A small multi-label image tagger, trained from scratch.
Model: 40-pixel images, norm layernorm, patch size [4, 4], width 256.
Training: ademamix at rate 0.0008, batches of 128.
Data: trained on aerial photos of the United States (SatlasPretrain), 50862 training examples, 27.2 epochs.
Rows from block 3 of a small multi-label image tagger, named by matrix and row number. Rows with one number belong to one neuron. Each number is 500 + 40 x the weight over its row's rms, rounded and kept within 0 to 999. All counts start at 0. Numbers have three digits each.
After each neuron's rows are labels from the 100 images, of 14976, where the neuron reaches its largest size: "responds to" is what is common among them. Only what is clearly more common there than usual is listed. The data: aerial photos of the United States (SatlasPretrain).
# gate: MLP gate (model.blocks.3.mlp.gate.weight, 768x256), inputs 128-255
# fc1: MLP up (model.blocks.3.mlp.fc1.weight, 768x256), inputs 128-255
# fc2: MLP down (model.blocks.3.mlp.fc2.weight, 256x768, transposed), outputs 128-255

gate.634:540465525451494533527573465529510529461505493460596490563515525445497512536467506482455509545447501498428567590452481612474567531454552510515510493468491453507473502475496490524529487474474538474536503379473487429461486470542499491547509528485516470523483531472537478561453445533505557480486564464509512508510476465501547531574495501515532556487484502503458525518580501560532476453503
fc1.634:517518474598487453453500531464541519563523530515429497475532503490497542496518530454501500492484492487531520507528442482517503453549451465422504535568483589472485478455529521489570417521569462506401542550553562484504496537467523498483500490508487591509484450485477477491459510466536494507487557447474511453451560600479472463511542459453421549516478502535507424499514472519450486524525
fc2.634:508491540543494502474621443500518529463480469478549499539494498461445509516470507460490586517497557497491531391482610555446456510475460506535436545526529461551553495523451504457498573546449516523501489525539540534493463437494495542519435507494473497580517538482524458491557560533444511493508477520546490499527421480425492493465486548512498457489495527498514572521536572474561441487531
responds to: building

gate.369:518522535482487508512484516500464562543511467523492428485443424469461481557462440411540483492506598485522562543503444499501446442519498447531488520544485546518520537508527447487507477579584539479455508480546510476489605541454502508511483466522552530564532478477495408429512504525564542528489473431513488501418487417493491545581434474496540518492529575516452519511526510522470548532482
fc1.369:509517526458473509451526450478503518450522514471470526535526510453488513494467557538489587428497408483447507484505592549499511503535521526490442482458524533496526500515416529461491513470495565520545501505478529522500466490468556543542476551503449456527419546534453477533479505582474490525533478477488475498516483524485474590463500539515516449444539497520558559432493584429521464378449
fc2.369:496512575465492506484448525504495515531443545515392512511522456450481495538534501572529477485503484495503510503469485531538494482483460509537494419536551513475499519459458485442490501542552567487481506474447500457464492491464554474478484546534519502505451524571475481469468517508642445541546333480508451437448532455472491592597466529519501523465543472478424449420460503483421502464494
responds to: building

gate.721:525437520484457514517450496518446495507513477518555538447469442528582524528451487474514473466510521502509526524484470447380503474494511482472511534504501446537497495503512478461483472513573512481570571513496531527486559539526491483532432511426527487564546445502489462424510477463506596554488530472529472524527524445501536529436420544592527540507454613504500542494560490512430508494464
fc1.721:566502519465473442505496516503493528494512500492534492517510445441484511517406499460491489547480501476492595507490523537436500469512554489525566477576505403520478532427483530490571529535502628476586570466491533490475515503533553566531460519441455500491508488507533490489448478571558572466440432423561507512478483426548601568528507499515501544465491561481431521508522512588495450461447
fc2.721:541510348538502573492428506467506489402682556545474493471488513507520522451632527512524507464508431521557528515486457481490532506519563533467495533446382546469502495502515501528491485435541472497528472499531505450538517567468514511455532462537542528483526480540409504508425523460491477508510518516438513480554520498481498521504519563456546531523534458471464453482471469515473470481516
responds to: building

gate.612:618471515409499494507526504553501537453486450483543515502487478482479486519440436446485421552439510520468558520479482506453461537457508511470481440522476416514488554478524527483554474530543584436501472433517528481459537493447490497498499470448510478505501580451504440483430463513527544467516525484521476546569435436452535568551488469496497540465521597476488574544526474560480510497513
fc1.612:499516477553518474498474509524596516562491476449469508516560560480495474453516479482518480490520480459504490519505464457527584452556502459480447560486494533458460441488539472506541438477543411484464524588511498540509429496543486517435548519558503603441491506523512535539567475514481429487500506465504599453422531567525464408524605460471444497535446447499567395497462530535531486490508
fc2.612:517511627440483518514502486565474560517370448405504507523483495465516485548467501583476510516461466468417510457463491535514521477462473448528508520446578441518527484510454479506453511471548497559465476518462508603493497545510570502570417572594446486541502535492459454418521440526533538487511480528533454496468528504557536500512509506521510508456429554507510568529508504473536474466486
responds to: building

gate.378:493535578505477574464492561568460489500451469555444526468475451524481475487464582543457446457551465534449459523502539533436536485451522433531486533456616560496573498512446487527504487525465528474471421538475471440460551526495402434528488466517530454573541492473472452441568530472416456512581500508503483464548494503536417511483470456531493460445508528541640536552515445457564662484445
fc1.378:522576455438474525456488562535513463474522471551491524526470468477471445460495508525481526498490449426414500507503594589512575440528501506498494528480500504513559461537455559515474465551474585518519518536515445466514502502530454495566515561519569451550509571446495475505489485540502510486526476468599468433515498505539465465546551459472491464484498483521531501488593517458564488426495
fc2.378:499539494457461466515513443459466465411549559475583441528545549472505541463553509493503479535445511501593516420483463530449576537505524536493527477481516480481511480604476509488515559402472486498541548473447465523515429473513500531445483512525450544561512508509469542567486513503439505564527505476513494550549422510477498494467515578510523443514447500533452468452475519465552476530467
responds to: crop field

gate.518:517555545429575530487506495586523506521431465519566424578507455487472468501483509517451524489532512550511499510459415521438522520503506497523478478519564529467516428523455479462457548483521531480526533506378494487479549565503457490504461513512508435542430544527545463523508439516483526534473468496472509499480447446551537572447514516531495474417421487495492546501502527495579551452400
fc1.518:420500484496557514479502503539447438538497584599524552514518508470456568436527565481516599477533488489507457460459535470494472586558455456555521495522543492459551466505491536421522568487528558533528481491451451424516499449500490515466476504470464502472386469518545479563526457533516495553554455527470453511481437518533542532525491532502531525532502455500466506393456550473534489430508
fc2.518:469451559582513476557513488528454524505406546514545554527448435481485549522414477405535505516526564502566506524514550535471436516489464445568522565562464515554478558508512536443533444592483485465478479557525429491473536470516466522481468519465500499489508457454553541495509489569503468527517513470495481479535454519531544451523446494533542495477476463558466484519549523494504533591547
responds to: crop field

gate.192:543493562455483477490482509525520485490452487515480488524530413501451502484358482485528550446533466556495505555470442585423493479562525530487528400481613521491517502462472486477506517514503530412501463518447582493393484502462499543496477494482531450522520417516558453467475514479425545545494514484545542566492547427480488514568447600569496534489521544506536522548477472532496544471494
fc1.192:517500494426449472519521501499524498499489490550563577465517535555508443475504545494466496502402474528435516498486521394494550435544527456442522542529455499470542550569505532567477432530500577517464550483571523451505507561540492437503526497495460522508515489532471493505498441477496465402492445481529460485531465585505457452559525466514463532442474523522548477516581492493497507558467
fc2.192:534495544495518496569535510549464506603492499513501519513552438506505445499462449510480433545477459565451519570467440445543495474554426567505559547556518554505477569444498465503532375562501518457418515515462473507414546531514427445449496502518507503476533518488515542493420473500522509472452454466528517486456514511601527498521522441459468537464487517529502478482512434535468555523468
responds to: building

gate.313:544552564525511503570454501557457475495452457460530485475535444529549486485446470462484498572558543526484450540488462479370468512600475510490508517460506533529566523490551386485527509511494510448474456438512495517457487463494462493434421484464598518542578479463458531513524546498484510561523466535470536531543459450481505571468539541556487430514433514520594546530497458488481680488476
fc1.313:510515470520496548482432526482477558454578570527475509500513436506489548472533458516517471475484453508526545483525479496568523479498520469397503494526465493504497475438486538516462452505577456535457561564488493481514601563418524512514567455548411574477495516484495479429498499476594566518448551493477465474488530522554506490519452472411497546477471532483382435464447482542444407476505
fc2.313:468459546485451484475572469542511505507471489420574472505507564446467534555430533452522536539546573453445499538499559535462468487493449503471407505489561487477471514539511520496476482483468503505574521496427539533424428456502420489509544501482522461594480461502557499529620541515445503535547455485478546470477459536434476431463513469569479451529514496537534492575533571568593543523557
responds to: crop field