Weights of a small multi-label image tagger: 10800 steps.
Rows from block 3 of a small multi-label image tagger, named by matrix and row number. Rows with one number belong to one neuron. Each number is 500 + 40 x the weight over its row's rms, rounded and kept within 0 to 999. All counts start at 0. Numbers have three digits each. After the name is the row's rms in percent of the matrix's.
Before each neuron's rows are labels from the 100 images, of 14976, where the neuron reaches its largest size: "top examples" is what is common among them. Only what is clearly more common there than usual is listed. The data: aerial photos of the United States (SatlasPretrain).
# gate: MLP gate (model.blocks.3.mlp.gate.weight, 768x256), inputs 0-127
# fc1: MLP up (model.blocks.3.mlp.fc1.weight, 768x256), inputs 0-127
# fc2: MLP down (model.blocks.3.mlp.fc2.weight, 256x768, transposed), outputs 0-127

top examples: crop field
gate.317 086:469485438495548530539447467498519470510485491466520503490469419503518483436535511480557500541475494472450499579531555454572520543533509518506412481474488529539490507529511513550472478485534470557524520482508437442446460529439570501544501456510454515513510497621463547527427414475499480484474501533520444505449519471517489510497563551489482441508442511523478496512530439499381499481542
fc1.317 074:569498489483497504444498504459488540447538517498570448464526511436530496500499512486509506383493510533468504518526428514490471515489503472493420481523515434504469509546547473497468516515532591458491541499531548479535512537476539452499526491475486465494469496503543606575543447496504436476517491469465569506541462455586533554466491532480574484442503503514473448481539421518475501509509
fc2.317 043:462532510442464498472546471495551526506499556487496494583527465547458509487527521468541488490447426450565443447416520499549502455454531452468512507499486580507427584469495539455506529500505494478473542536444467479536454446455458596584511488500467583535437534549481509473534515505481534511521574515487449520484508595477447498446524499439531547457519487487551570513553500488511420536504

top examples: crop field
gate.363 102:507454480491535523455527537488443485544523572524426511421573487457503548545422456507498513472502501512481493530500545511517475522440443485504497482512452530468555554556555461571474515481528501536512504487532479534418434545478515456461535537416445504471481522593516470509538521518491508470475503447496514500506479531469447528422546441478520510462514442533502530439490562580431526460456
fc1.363 078:517534439541420504537527547504472475528458576542505483482529499477566486407531509415470471477464522421444539529529519491513558485510531500516557568488571574447455478510597561467419429487527496581503525521515519502461532463460496487546491506429508529534512510495515490479565470457452512453567441540471437539469509416504471525455513483497530492407483507574463470567526422491502515529471
fc2.363 057:505487500501540445442466501495464471504447452497461504472540448502485527515414491447495459502557497548489556522588421522480482585496498471460466486560388504483517530522492451594475433490559515502520491515521554555535530531488540442470563473456474504472473495488549529446527553559484480455500500487505512500445446459491489500493446460535454481550478532534554450429470550554488554485501

top examples: crop field
gate.79 084:537496445510537502473434584480445536452520532510563446519465546536559429422485468451511492502474521477522474462535574479509505531541554452481410471428502479509485564531550545493383433548474471550514487515556483543456460542543504450497498482521454513540456504511484567520520472567521472474443540571485473546501504460501571472513559484522534451465469491507492514508508491518485525563455
fc1.79 123:487455458438550483463480509501458527536494569474402511506497494511470506484453476516452522573491521524507465508542586434512504463507471495467505510560436495520516536544492453546487494528482481520529494524466485559469466530479514441513435542410437544498526534586461444543534538530550532482511512503532468502514483572470458479447539430491468543507526522516498495509500613562514553533456
fc2.79 033:543442563506478492470519543500471532467473561526566504488540585449553561430472489505494481478543408510519535463458460500437413524482484508484483472547563554457469513519548502459480529503529511531520426501556556498518505573477489464448543505555500531468513425491568484517526504509467466568549508490507517485517470459493537508491446450489522570552492456487512492454434517450492518504438

top examples: crop field
gate.120 091:463536445466477468484468465490541535525468509408497472496555459496504476516486490471429538503420492513512518513499572487555488472539474489449463490520474478563433553505536534490516527453488514494532488462489481535432467521521530482589493566388484525533508545521565522538512483506538548478494520519438448466469492549501507561462545562524503506478491508499545380502552501548480509573562
fc1.120 123:458468493485503471487475469486510537510502537411461491510570467522475505537482479519445552515448497512520489479531561463536494448507422486469460507575473483564482546509543515495543505445474538499551462485444498570423444506526521456543474557378477497539543582543501511552581516515521501484490546507441465496500495543497465553446524541451471552478524519491548457474498525601500520553508
fc2.120 035:575466546428516481487449489509519526503529426518525466522489535471516530518540522523532520516490331502512490567466492503494458549514473493542454476432483534513532473500473505529549507472507470478530466517500518534525573562529580429508472448514472418463504462494535560475499485464454460669501519496486504429542521468525551509534495544500506437531468467342498501487482474497465478442504

top examples: building
gate.357 085:584485509493412474533508532492502565509505610572489481546467520442533566553453512440410492470456536491501488488499426472514513449457545495539485547464542488472514448507582567472484465538504494552497496521451528482545575488485454524519495476445486507523516497436510487502529575461460521511504563471498522525489549483484484462485446420508500526423575462545480436515474540426566460476433
fc1.357 071:469507482497494582517500515502455489503533554473579551549557533528500539512446513502481470499544498502437456504350521530470461500434522505536481435482515538540463550501575556475491602484525427483453491408542512549487438587460506462496572531535425488501494515495542484540462509465498532493453527489502551446526512477524527526455588523483477435430532431538553483491520558530517520460553
fc2.357 033:549511457577540438529479526522498540474509519447483464468489492458471487562469517455430479516558513486473575505607438555518492486503466504523465541505498483530538455456481433497530483410505535492532490486468561438459501449467584449433510456551563452509498478446498507513592512484512549467452522539531499535465482501555484476529502506469486528534483539460511467505428491561510454467461

top examples: crop field
gate.96 095:496495474617539559529553519503561502539482510517527451512530556564564497461438484466576484548519524443480573487466582532502530524536496473543463469410500553525468549501520488516486527453408454578501501456568481517440438519543485470490538513528477482451475458520483605457506516531480522463471509546483450454438479437438543462518548519481500493457497433536536531472487459548491498444473
fc1.96 120:511517509620506520562512451445540475495491459502454496501423526460519465455468473539556478459560507536495498516456488490470534519534535495542538468427472519453507505497484524501499542495510568532459519505574443507545439480509460579463520490673511526472531507520507482449517459422502465502494417547500526463567454468498530452513520528453520485463503501507495618510484458556479500470487
fc2.96 091:494483487490531561502499569549513542530498560533495521484474496520484509459496571500551471433505508500523504487435500462530489472443498474547535581555510595450451496528471544489534578493453449477448487552518433514538471355446439561483529532523495561473486558502454487467556535454458478533535529561466444514535528555500499518429507525489517540504528510503534585532501483501544451460427

top examples: building
gate.536 086:524504497538483557586496497477478512581437467489510546511550533542514502500494473528533514569545516488487453495476628494504522461436520484521498454466486543525488518491522559540489561422409406524498501510545421521414481476567507506474532556449527521505540520499497484473496518501538534475429450532521459507506521505495547505481553537467450501471490502499521519462496520506478504590486
fc1.536 071:471493516445532562508566584563538496568476438487537555456562518489519473413532530526493497504494486532503487493484517439434520439510499480481497523549536514561458503426525434451507502506497531536439474529536478545510454478534471436493467553372526475507417547478486491523509450468498462481452489497473470500468537476502517548443490526483474536460497532533498522579476510445519528466494
fc2.536 040:494478484479493497482537525516481464518549446452554481482512580535626491522486400440526521504447445490461511543492452463503524503448528529478472418441538487561508519540603489573415511529499502467499451484513506573502459544529502411448497497462488503486456519552506553565448469422458484506507490522489600542465511446483512464468486484531521462371429494516491465478529506568478500454487

top examples: building
gate.149 083:477498540541498543558493564538581506513494496547509586503518521488482444419567547481488433525475527552541525473472566372469516504483526505430563526550482519537457475435494468516526457470493491577460518560510432458572566438460474507472459449476522487515464469462457450466419457486494464496523487575536440480401535461461485502566453443525475510513541548496485550533490484447574537539475
fc1.149 080:480556540524497496513536497476521545472448473504574449506407543475540464503519518485514519487516483526505479419553528463501452493580437491490508509511516493468528460532502436456506525549520572527509485467514506479512469539535485489461456488570493476478573478463529515555442446436542465507484444473516464529475479474494561492559480459495589508490466435500516512517437400546473494439450
fc2.149 043:477549503466558484526458491518526474478461522507430452496467416504461497529519474534475527483508478494540429488456563611542551508550470545510578545501402474468514500455411447504550466456489431504499515506486542489449566502483483541554450442474508462477496490505496445413519516567494445548542489556539470467529391566463454495523467468503510489538503520459555554459532518554492520517449

top examples: building
gate.745 094:538520520506469531506527538592496559478544570516472467511517488505427471581538518489480489451545537507487434463480461567469486455427469463526523547552517542568462476490501522476444532535502505447484541518442524521544509417502467455530488565536516466565538511477529435517566536493488478501549524473417522514483562582510458631446462519525536530491582519513436461512456480513533479484484
fc1.745 084:551487535453518498487471514574510513478463446466521505530430586490524426467517492573507529478502498519600479528502508466508465500471545459413543507511489369528552459480500486483484482486385551486532457480501499485544545557532484513520461475492503440461510481482465585461525509475465452509541513506451514531507545537519582531526405497525508435530512564467478507538548501420546560541475
fc2.745 045:485429525459503485523523547546509532505564488468508561502491504492534497459549491535499478459514470454514494446475455466476511465471487590551535462558534573419449483455526529516525501540481567492520489505518500489567442416417460518480507485533472523472522542543446511536535571518463492556533544516482452553507539479481469449544479442502466486497491480574482532528433550504497452496471

top examples: crop field
gate.554 097:519523534615540493502485553441498486503498511595497419493493552471545538533498514537556490482566552487470536491472522490489446548532427497549546517530500541439500562459486411550504522473556503572478543503547493542474479544492479459474525528574478484409500383501495534436553507517422478427505469503481516476495491479469526482486512473429523514524573444540493581513457515573471526468478
fc1.554 080:499539550599457510525476511531496527509395452547549464543472507515532522525572540452432468553448516500532485470528472474543491456538491525518451535451534569498544487480512523552483455564539456583479503582449519484524569454519425540508456432585476470541570513505491518534450484479493509489422462523525474489577544504489531479601451488442507521497527477504445453493483432482493427496473
fc2.554 081:536510504407457470513502429442496532462468516542521513535538472560484491482446497464515537425533500466480441508457517529538528522578534480556536535482441554405498563530490564452474401418536519459483461522524539561482509484533517570479515489511489508499525447498493478460568478558474441528509487512477434471462447498436515493468489502508447500554579503502517571490539565484475507530530

top examples: crop field
gate.699 143:500436481429508512424499532563423529480538568499497499474559465518488517542555489512428501517490503534493452531553502504521475451436433498493509529554494479520491486513554504500484466548496489479536475479440532532460534491513509463505444474318495473536510506492494426568545561515498537486531552459467457552448525511525447543424444463529502538494501504508495482454498547487497495499453
fc1.699 116:500521475575504457608459457432527487501477467515534487547474505498508504472459538455506461488517508434474551460455482472481550523547523533542453527435505550486487524521460537518541519476543464546482528525530477504514501448464467526545505500618503534514539485544548532426454465502508489502470482581490494458545523485485470477533555540453475429488522471520492514500534418509491486526552
fc2.699 046:508508454507493449473505473456509494502518453453477507516506512454474531587448473449384512543467545465477536556619523499500486548485509505469461493477505447520514519502502522530493528510538483534512506496483558429461493612520594479535498465460539518560524485498495518523469526519539566406450512478524549498434540444494517531501491463543483473470458524551500357469508480529467486515525

top examples: crop field
gate.517 099:450476557496511548460556431543507494537494465497460478533559503477475485563457494480518492546477530510557447530487540527538518447510439452457535544499429506522522528468494521539494533454417520445539492515479479536465467490571425471549434527416492495441466539550540484446601484524499549481486546529445471553444516531485468473429469464533536546509514471524508501485505578535521472485428
fc1.517 075:516458492448559491463459544507512476426532512412513496529473509503518491440539492603472519510507484489502521507446408513513508504529475545453546455470607466514512482510447507425489465496475495430508497505521473505573502513546473502501482519565511471525541537499530474566470458484463520512490445521527564492513529552526521455638474609367477442511501624491525529572508461534516482519485
fc2.517 058:557543457502521416476500526557531494500521530431490536455532537430503473509524480498456444517498607509506507465534458513496530468411482517520481518537498488519500447468475422530474533465442508508506597483467450467513484475482525435464467541478498503553476521517554498555475555461551534410476549496517545592527518506510530499519437481478473517452438536601435494555427470486507506526488

top examples: crop field
gate.620 082:480501530538505549486568550513554571550495528529463459509568516426464531573490515522491482514448530555536477420465525503485431444554460462470422507572473531509503521484522422508535463554467560589454537456519501544530459502460457436425508480454470461437477577439525505527585527540476450488500538477473476502471453517480470503476499428506534612486548414518504526472424585568514494492522
fc1.620 076:485566471517536495584476450432546507532497473501529546490465486515492453461421557489442333542509503440502587475547525463482501489544480538457445542500467458596471511500490458534516514476458440533456460505506526545491507491460521476508500510487591498516423470475539567496503472543550474497483504568480498511448509431462460470537564545563463463501567498484518399528513465476512502538520
fc2.620 037:472513551487506466527481487508507522575424496512398464518473486483398446562463512482466541479488516566533375489459515452530486426457557468491581477500455535483518488437425504516528532485530496516463545510449556514550538438486441498544420494498509494426518546469471470469483555498419508579489588507515500474499509574467519468487445487500511521575530508435481591534468594495560502554460

top examples: crop field
gate.472 095:555492483478564553490504514520459515494445442455516502481555495534568460456527507518545499482428509482480507516544551528546472497575487430484447467522457496529508460504586470538405441469501563521563466510590506571439484509563539422504493500457439463438609577538503562544585444539514478488563526464467483549520503456533523458526499506524530505480470461505482508440522499546426534517497
fc1.472 085:529446489475526495444474520526496510539456510424432510477567471550484505528542458557495549581476476479536506495549595529569497430518469452488483483521440495587518528458493471544493494519403476445531504466470459539454497511527538464458484556398474483451534574529461517508543551564497507521485549527492453547528480552487444441490498474483509524530451518481496524430517577571454550530499
fc2.472 042:529490565532516521601531550516536557494489542464521426476526524459532532571455446527497473491541514498472522416472472581457493472551459423536477486528508557458464507492537465417551490416484537511522456418491564572569452461484534449522548494459535496505534456478463557535460475430521372528498524473517451433473515414512520473516495517531530549502488493539536448535451552513517538454515

top examples: crop field
gate.39 093:558404546614519521474492542458503564514492548483502488510536539434518502527499507537554506497532580558508505454514494517478446482507374559530459495475512488495484480489512451524532553496460497492519536517520470526423483520473519481430535542458489418456490498573542510510512548520530446440517482493516490460532516550473504533538523535404478532484567471516480512496454506552493510507440
fc1.39 081:459532494462498466530463428536474407509483398492465465522434479537501474517527477442468521477467474495488472562524493551541543551516604457489521511442507521504561441508516572506438437494504495509521481514488564518508551485578444536557430439564522525531594548452483482451471494457520514515478501543508531533487516437559526451479458493535564443489437510507488471498557488485484497477484
fc2.39 140:510505493568515546489556543534485448522551449494470491440484507481517513515504475511461453517477518464479558519500474510491523475450525529437495469505517509544518471437557526575535471542494457473481553512470522469514494419447442464506522487478523487438443485469497528464479494482370509454506513479509579479508505476487436488461469511595485500477485508572486475492463539530510554484546

top examples: crop field
gate.710 099:532389501581506507485471447425554538510505475560526512543540493532476479487525516586529534522455557496481443485454578514540483465497489545513452465498504484493521495517432502526560522532461501478552626507498491533530512480525408542472493498509531551489515545504538519560466476498521482467489445468437524472536510529474570514585520459500467526530519465482546512459455458530471447536532
fc1.710 108:529527433439482489404580601537501517514480470487430545442493532583497446520535480525436509552494474467504493494496540553490564526464461529471504487523534481519489491443485462468517466507470478440520534430502496485500457443564517487436508579492576513529444543468490498526457526551468486506417462446481508537558507509444520542514461496549448541491494512485539540525462517503534458532583
fc2.710 065:555514505478489510486504521479524484526535497459449429442483538513510556547427466471458441519546492491508542493544491603445469515567526466462522456522487452543529507536508466534468405517550487512515474442464573499501458486484597365387560483487501505466502479472464583521456485538449468534451496515561541473484526419480480512534473507578495521568466490445537472468519537572520546491512

top examples: crop field
gate.0 085:441515502527581497526492496497489594489484489464582496537462521472563468494521526427422469508409549523531524449507480412476479476562458591443462464437493520543467495576535470507485502589466491546536469527468440469535435494500475470513465474485476486554486519525535537534481452502610512491511510524528459487512528481478487475542508490549522539501496493514527419482501414444508449526471
fc1.0 079:452478555543519494532492517520490544477470479482582451530476552487579477522475476421452477496493550531513534410499446472449490490545481506462497457401476551466532512546528460511489501531486495588499480496535456496548427488519474486469484459501462511558499519528517542511491439497632503483495488537545482495523519451451505441526527458512554527504509478510513451477503448448508468511442
fc2.0 083:495445534432527568484499548508507557480483558540531479577570433543508486442481562496576467465530460479549454499462507455544521483533507501508511533526503523486462532530460553465465470513462475465507442511505503482543474420454423570533570452503464536468456517510498478459537476524447504548578494506472410469468536575511472499446502499507532527510539488482497596520547523464526510516466

top examples: building
gate.266 108:582491480468475495498527527553556562516493489519510561522542507518493452511497557480409421500485506479489495570430477532487481452438543497448505524505526462557470428476528513453450513572474505448471513515482515489557555455520515503558501539465516468520452513445532497559454474485450483489497511490444544487488578535489522497484409488595478468475565541537454434518504505437547503523498
fc1.266 116:512523528441477500431544534576509483555469503475425504443566477558410478564497515510479490522523455510502513498540500564458484449462496421439491521569468459574479527471486456516483519420497546440485526454482559530509543523547551458517484541408523504486480531498495492538531548552479488511514551464425514564452503572530476557446461494521491524545513502460521485461494541514478530495519
fc2.266 064:459402503415553508510474507498455502507472560469537513554527510504532519441478517496599488500576486490519447465509499436508524427499520491561525518484507579447491530544486565466425465490480502480521419463554461527492443418480484520456494458514466525496559511519461474464538465495479489550542505526510390513489507535478497450509543514460507533494522478477551567512585519491509499482443

top examples: crop field
gate.270 091:525392492487507509464513532520518581485543583463516553551519490487521498525542499541492481512474558532521463460518482460476492421444429522492510528539490477484530442493491502446481552650450506474587519510423459501537465496524426486457464586428471457463554479500498440555519533484464481470551505493515479551557510557465489516491429499488523567476586555503497529502450521479549494554434
fc1.270 084:500429535459543512509507478507498542517507535443485586499560521544459521542496530570523478547531511524515466473509457470406473441451417479500479478603445468500518512514469474504498568564426505425577494475472496532522430494522489471426504595396464465504544493514500493540501539527494457507542513466519508539535478525499488518523446528480476542522581512460536537475463541468514534480471
fc2.270 051:502510506552522419534511466457504530506502499521491449476446541483507518536512458503517560522558531474423493465542482487461530548555465511560444531527449445451593487530490472525480493495507550513543434529558567534493508491551543473449510540479468481501582435470462552519491465524600442489500474500554505492549487434483560498557520453516495454577529456448588413441479509537462555508545

top examples: building
gate.207 100:491412559514470514518495502503547481479557482555487491550522433486501456504591549487497487500424524518514420519460508464523488448494461541483484543541543557515486446429502537521512467533538519536542557539456505482559544456479445519544393470516514455514537505498502441538517500469450499485606480506434445482423584505507481541481402523474477532502556497517431514490470481466483496543456
fc1.207 083:466578520447532505439506492524501486481497491457502505507498550531441466502469426488508510526556444524546473423471521563456493542489528478467466396500408469506531534486428491546509543492443487482449488443523511544539434549553470464450522511534512516517475506533492541483474541548538493523444519517511543464514454514538505514547519520506548457541420476437546537455497508535498494513490
fc2.207 039:558512489559482500507564561536530507518509509470406501426557469491452531487462475492452494472534466513496570510589432547527500482468458449494553516545481528529452497441455511519518511467504541477485620452446546474537433440430518483446549514505537529514511476473462511504558561565493471509521575493487532536445471491483456494475478487478484609570486532511447517490440540538498528488488

top examples: crop field
gate.72 104:522430548488571495458480498546541569474524485542523476551451533426523490500533502506507524515433544506562442526496468465502447449499453527486449506522489465509547435511517443524477470556446543535596474544460501521527549525535460490504393484463474407515513501517470567526491518518472511489528519468497471473498527515533571466565421418537518480504569485492454452490475527453514432507414
fc1.72 089:442445509456544530463521468567415512523565514399533551521563509510538586572506525553482506580528504508488438541446517488472467454451432510504488454547507469527515496518517473491462557476431451406528469425529493515470439510538552452473545510398419487564537569538494494564461508474538546486557538453559492546488458511487491445501543504496471541475507468503585419475484569492490528407505
fc2.72 046:508472478531550580563532585599536601531478521497546466522509558522529511462491570506560488469519533487524505487478443488497506427516463480522554499524555536513428493516500508410488514518441537467512497456453469481496448355473431526535505504532468517488460497482525494512474452440420441497558506487513467519491453538502466466448441543518506561484547519501539526568465470492539516500513

top examples: crop field
gate.377 102:466531505598513507519432469422554477492520507517485536439507505432466477512465479483508460482533530518436496476451472535460536497479488514505550490509465559451541576494497466537507526439558498528450614545550488587496439496459499470466492526584517542502516544516509513503502466511481493441455463510485562452513484514545490497572506462478451490515542501507475539528502511536483477482545
fc1.377 136:506443529401495480425535518491504523530482514439491519486569530495474530477552465518505535597470485514537463478510561528522472461473504546453463485529516451517529525453525464485469511439511517505536496455484518508502518552500538507428414554357456499438472554492436486577545576564498527459497524462513518547419472538510485516504481461495479563486542468506528503518531598520491542535500
fc2.377 046:491530488446431522516552443517513515574392534491507523549545511511515424444510465517481527463498581595420528508508496510530615472493493506525453555486493470493449503550466508496507512502488526459514510453521497608425490510555543529451543545502458551466475500525460494464506515550528530527518454500486473482441502562480507494523406578516554415505531491514555491503504496513509521525475

top examples: crop field
gate.452 081:517481467573471504522494487444549486507473456502567508540501545547565504540462520495533496462464623486496558438444494512515513546541460498491506490446492488465496555512484529487450488482481535521532543493547464468517460507531448590427559560581458469501545482505468560477514429555506462383490427537554487503524486502434489500530523462525517487451568477534482491454536484525484436562529
fc1.452 068:472554511568471482530479490500543431491519466608564455493471502507498534548481538440487484521490506457480541462429501554490497558549514544546467457415581509517517503457526531495493504439521441487457505524534471461474549502542515472533506455536511473510474456484582546492453481488503529477454544551499471451524481419476500513494495527504487477469468397533501429450508413463474481457519
fc2.452 042:559461496524530466491492508499492496462486412454534533473526558471510499533535465471445488621438409501483519508504483490477483523491505546482392417485522425595497450470511470527589475528470483518531490505472493498471486550513506441482503472469522452496442469487571480512436500475473564563465462479532550512549464465516505545552467452481500461485444500526504480491452494519477503520527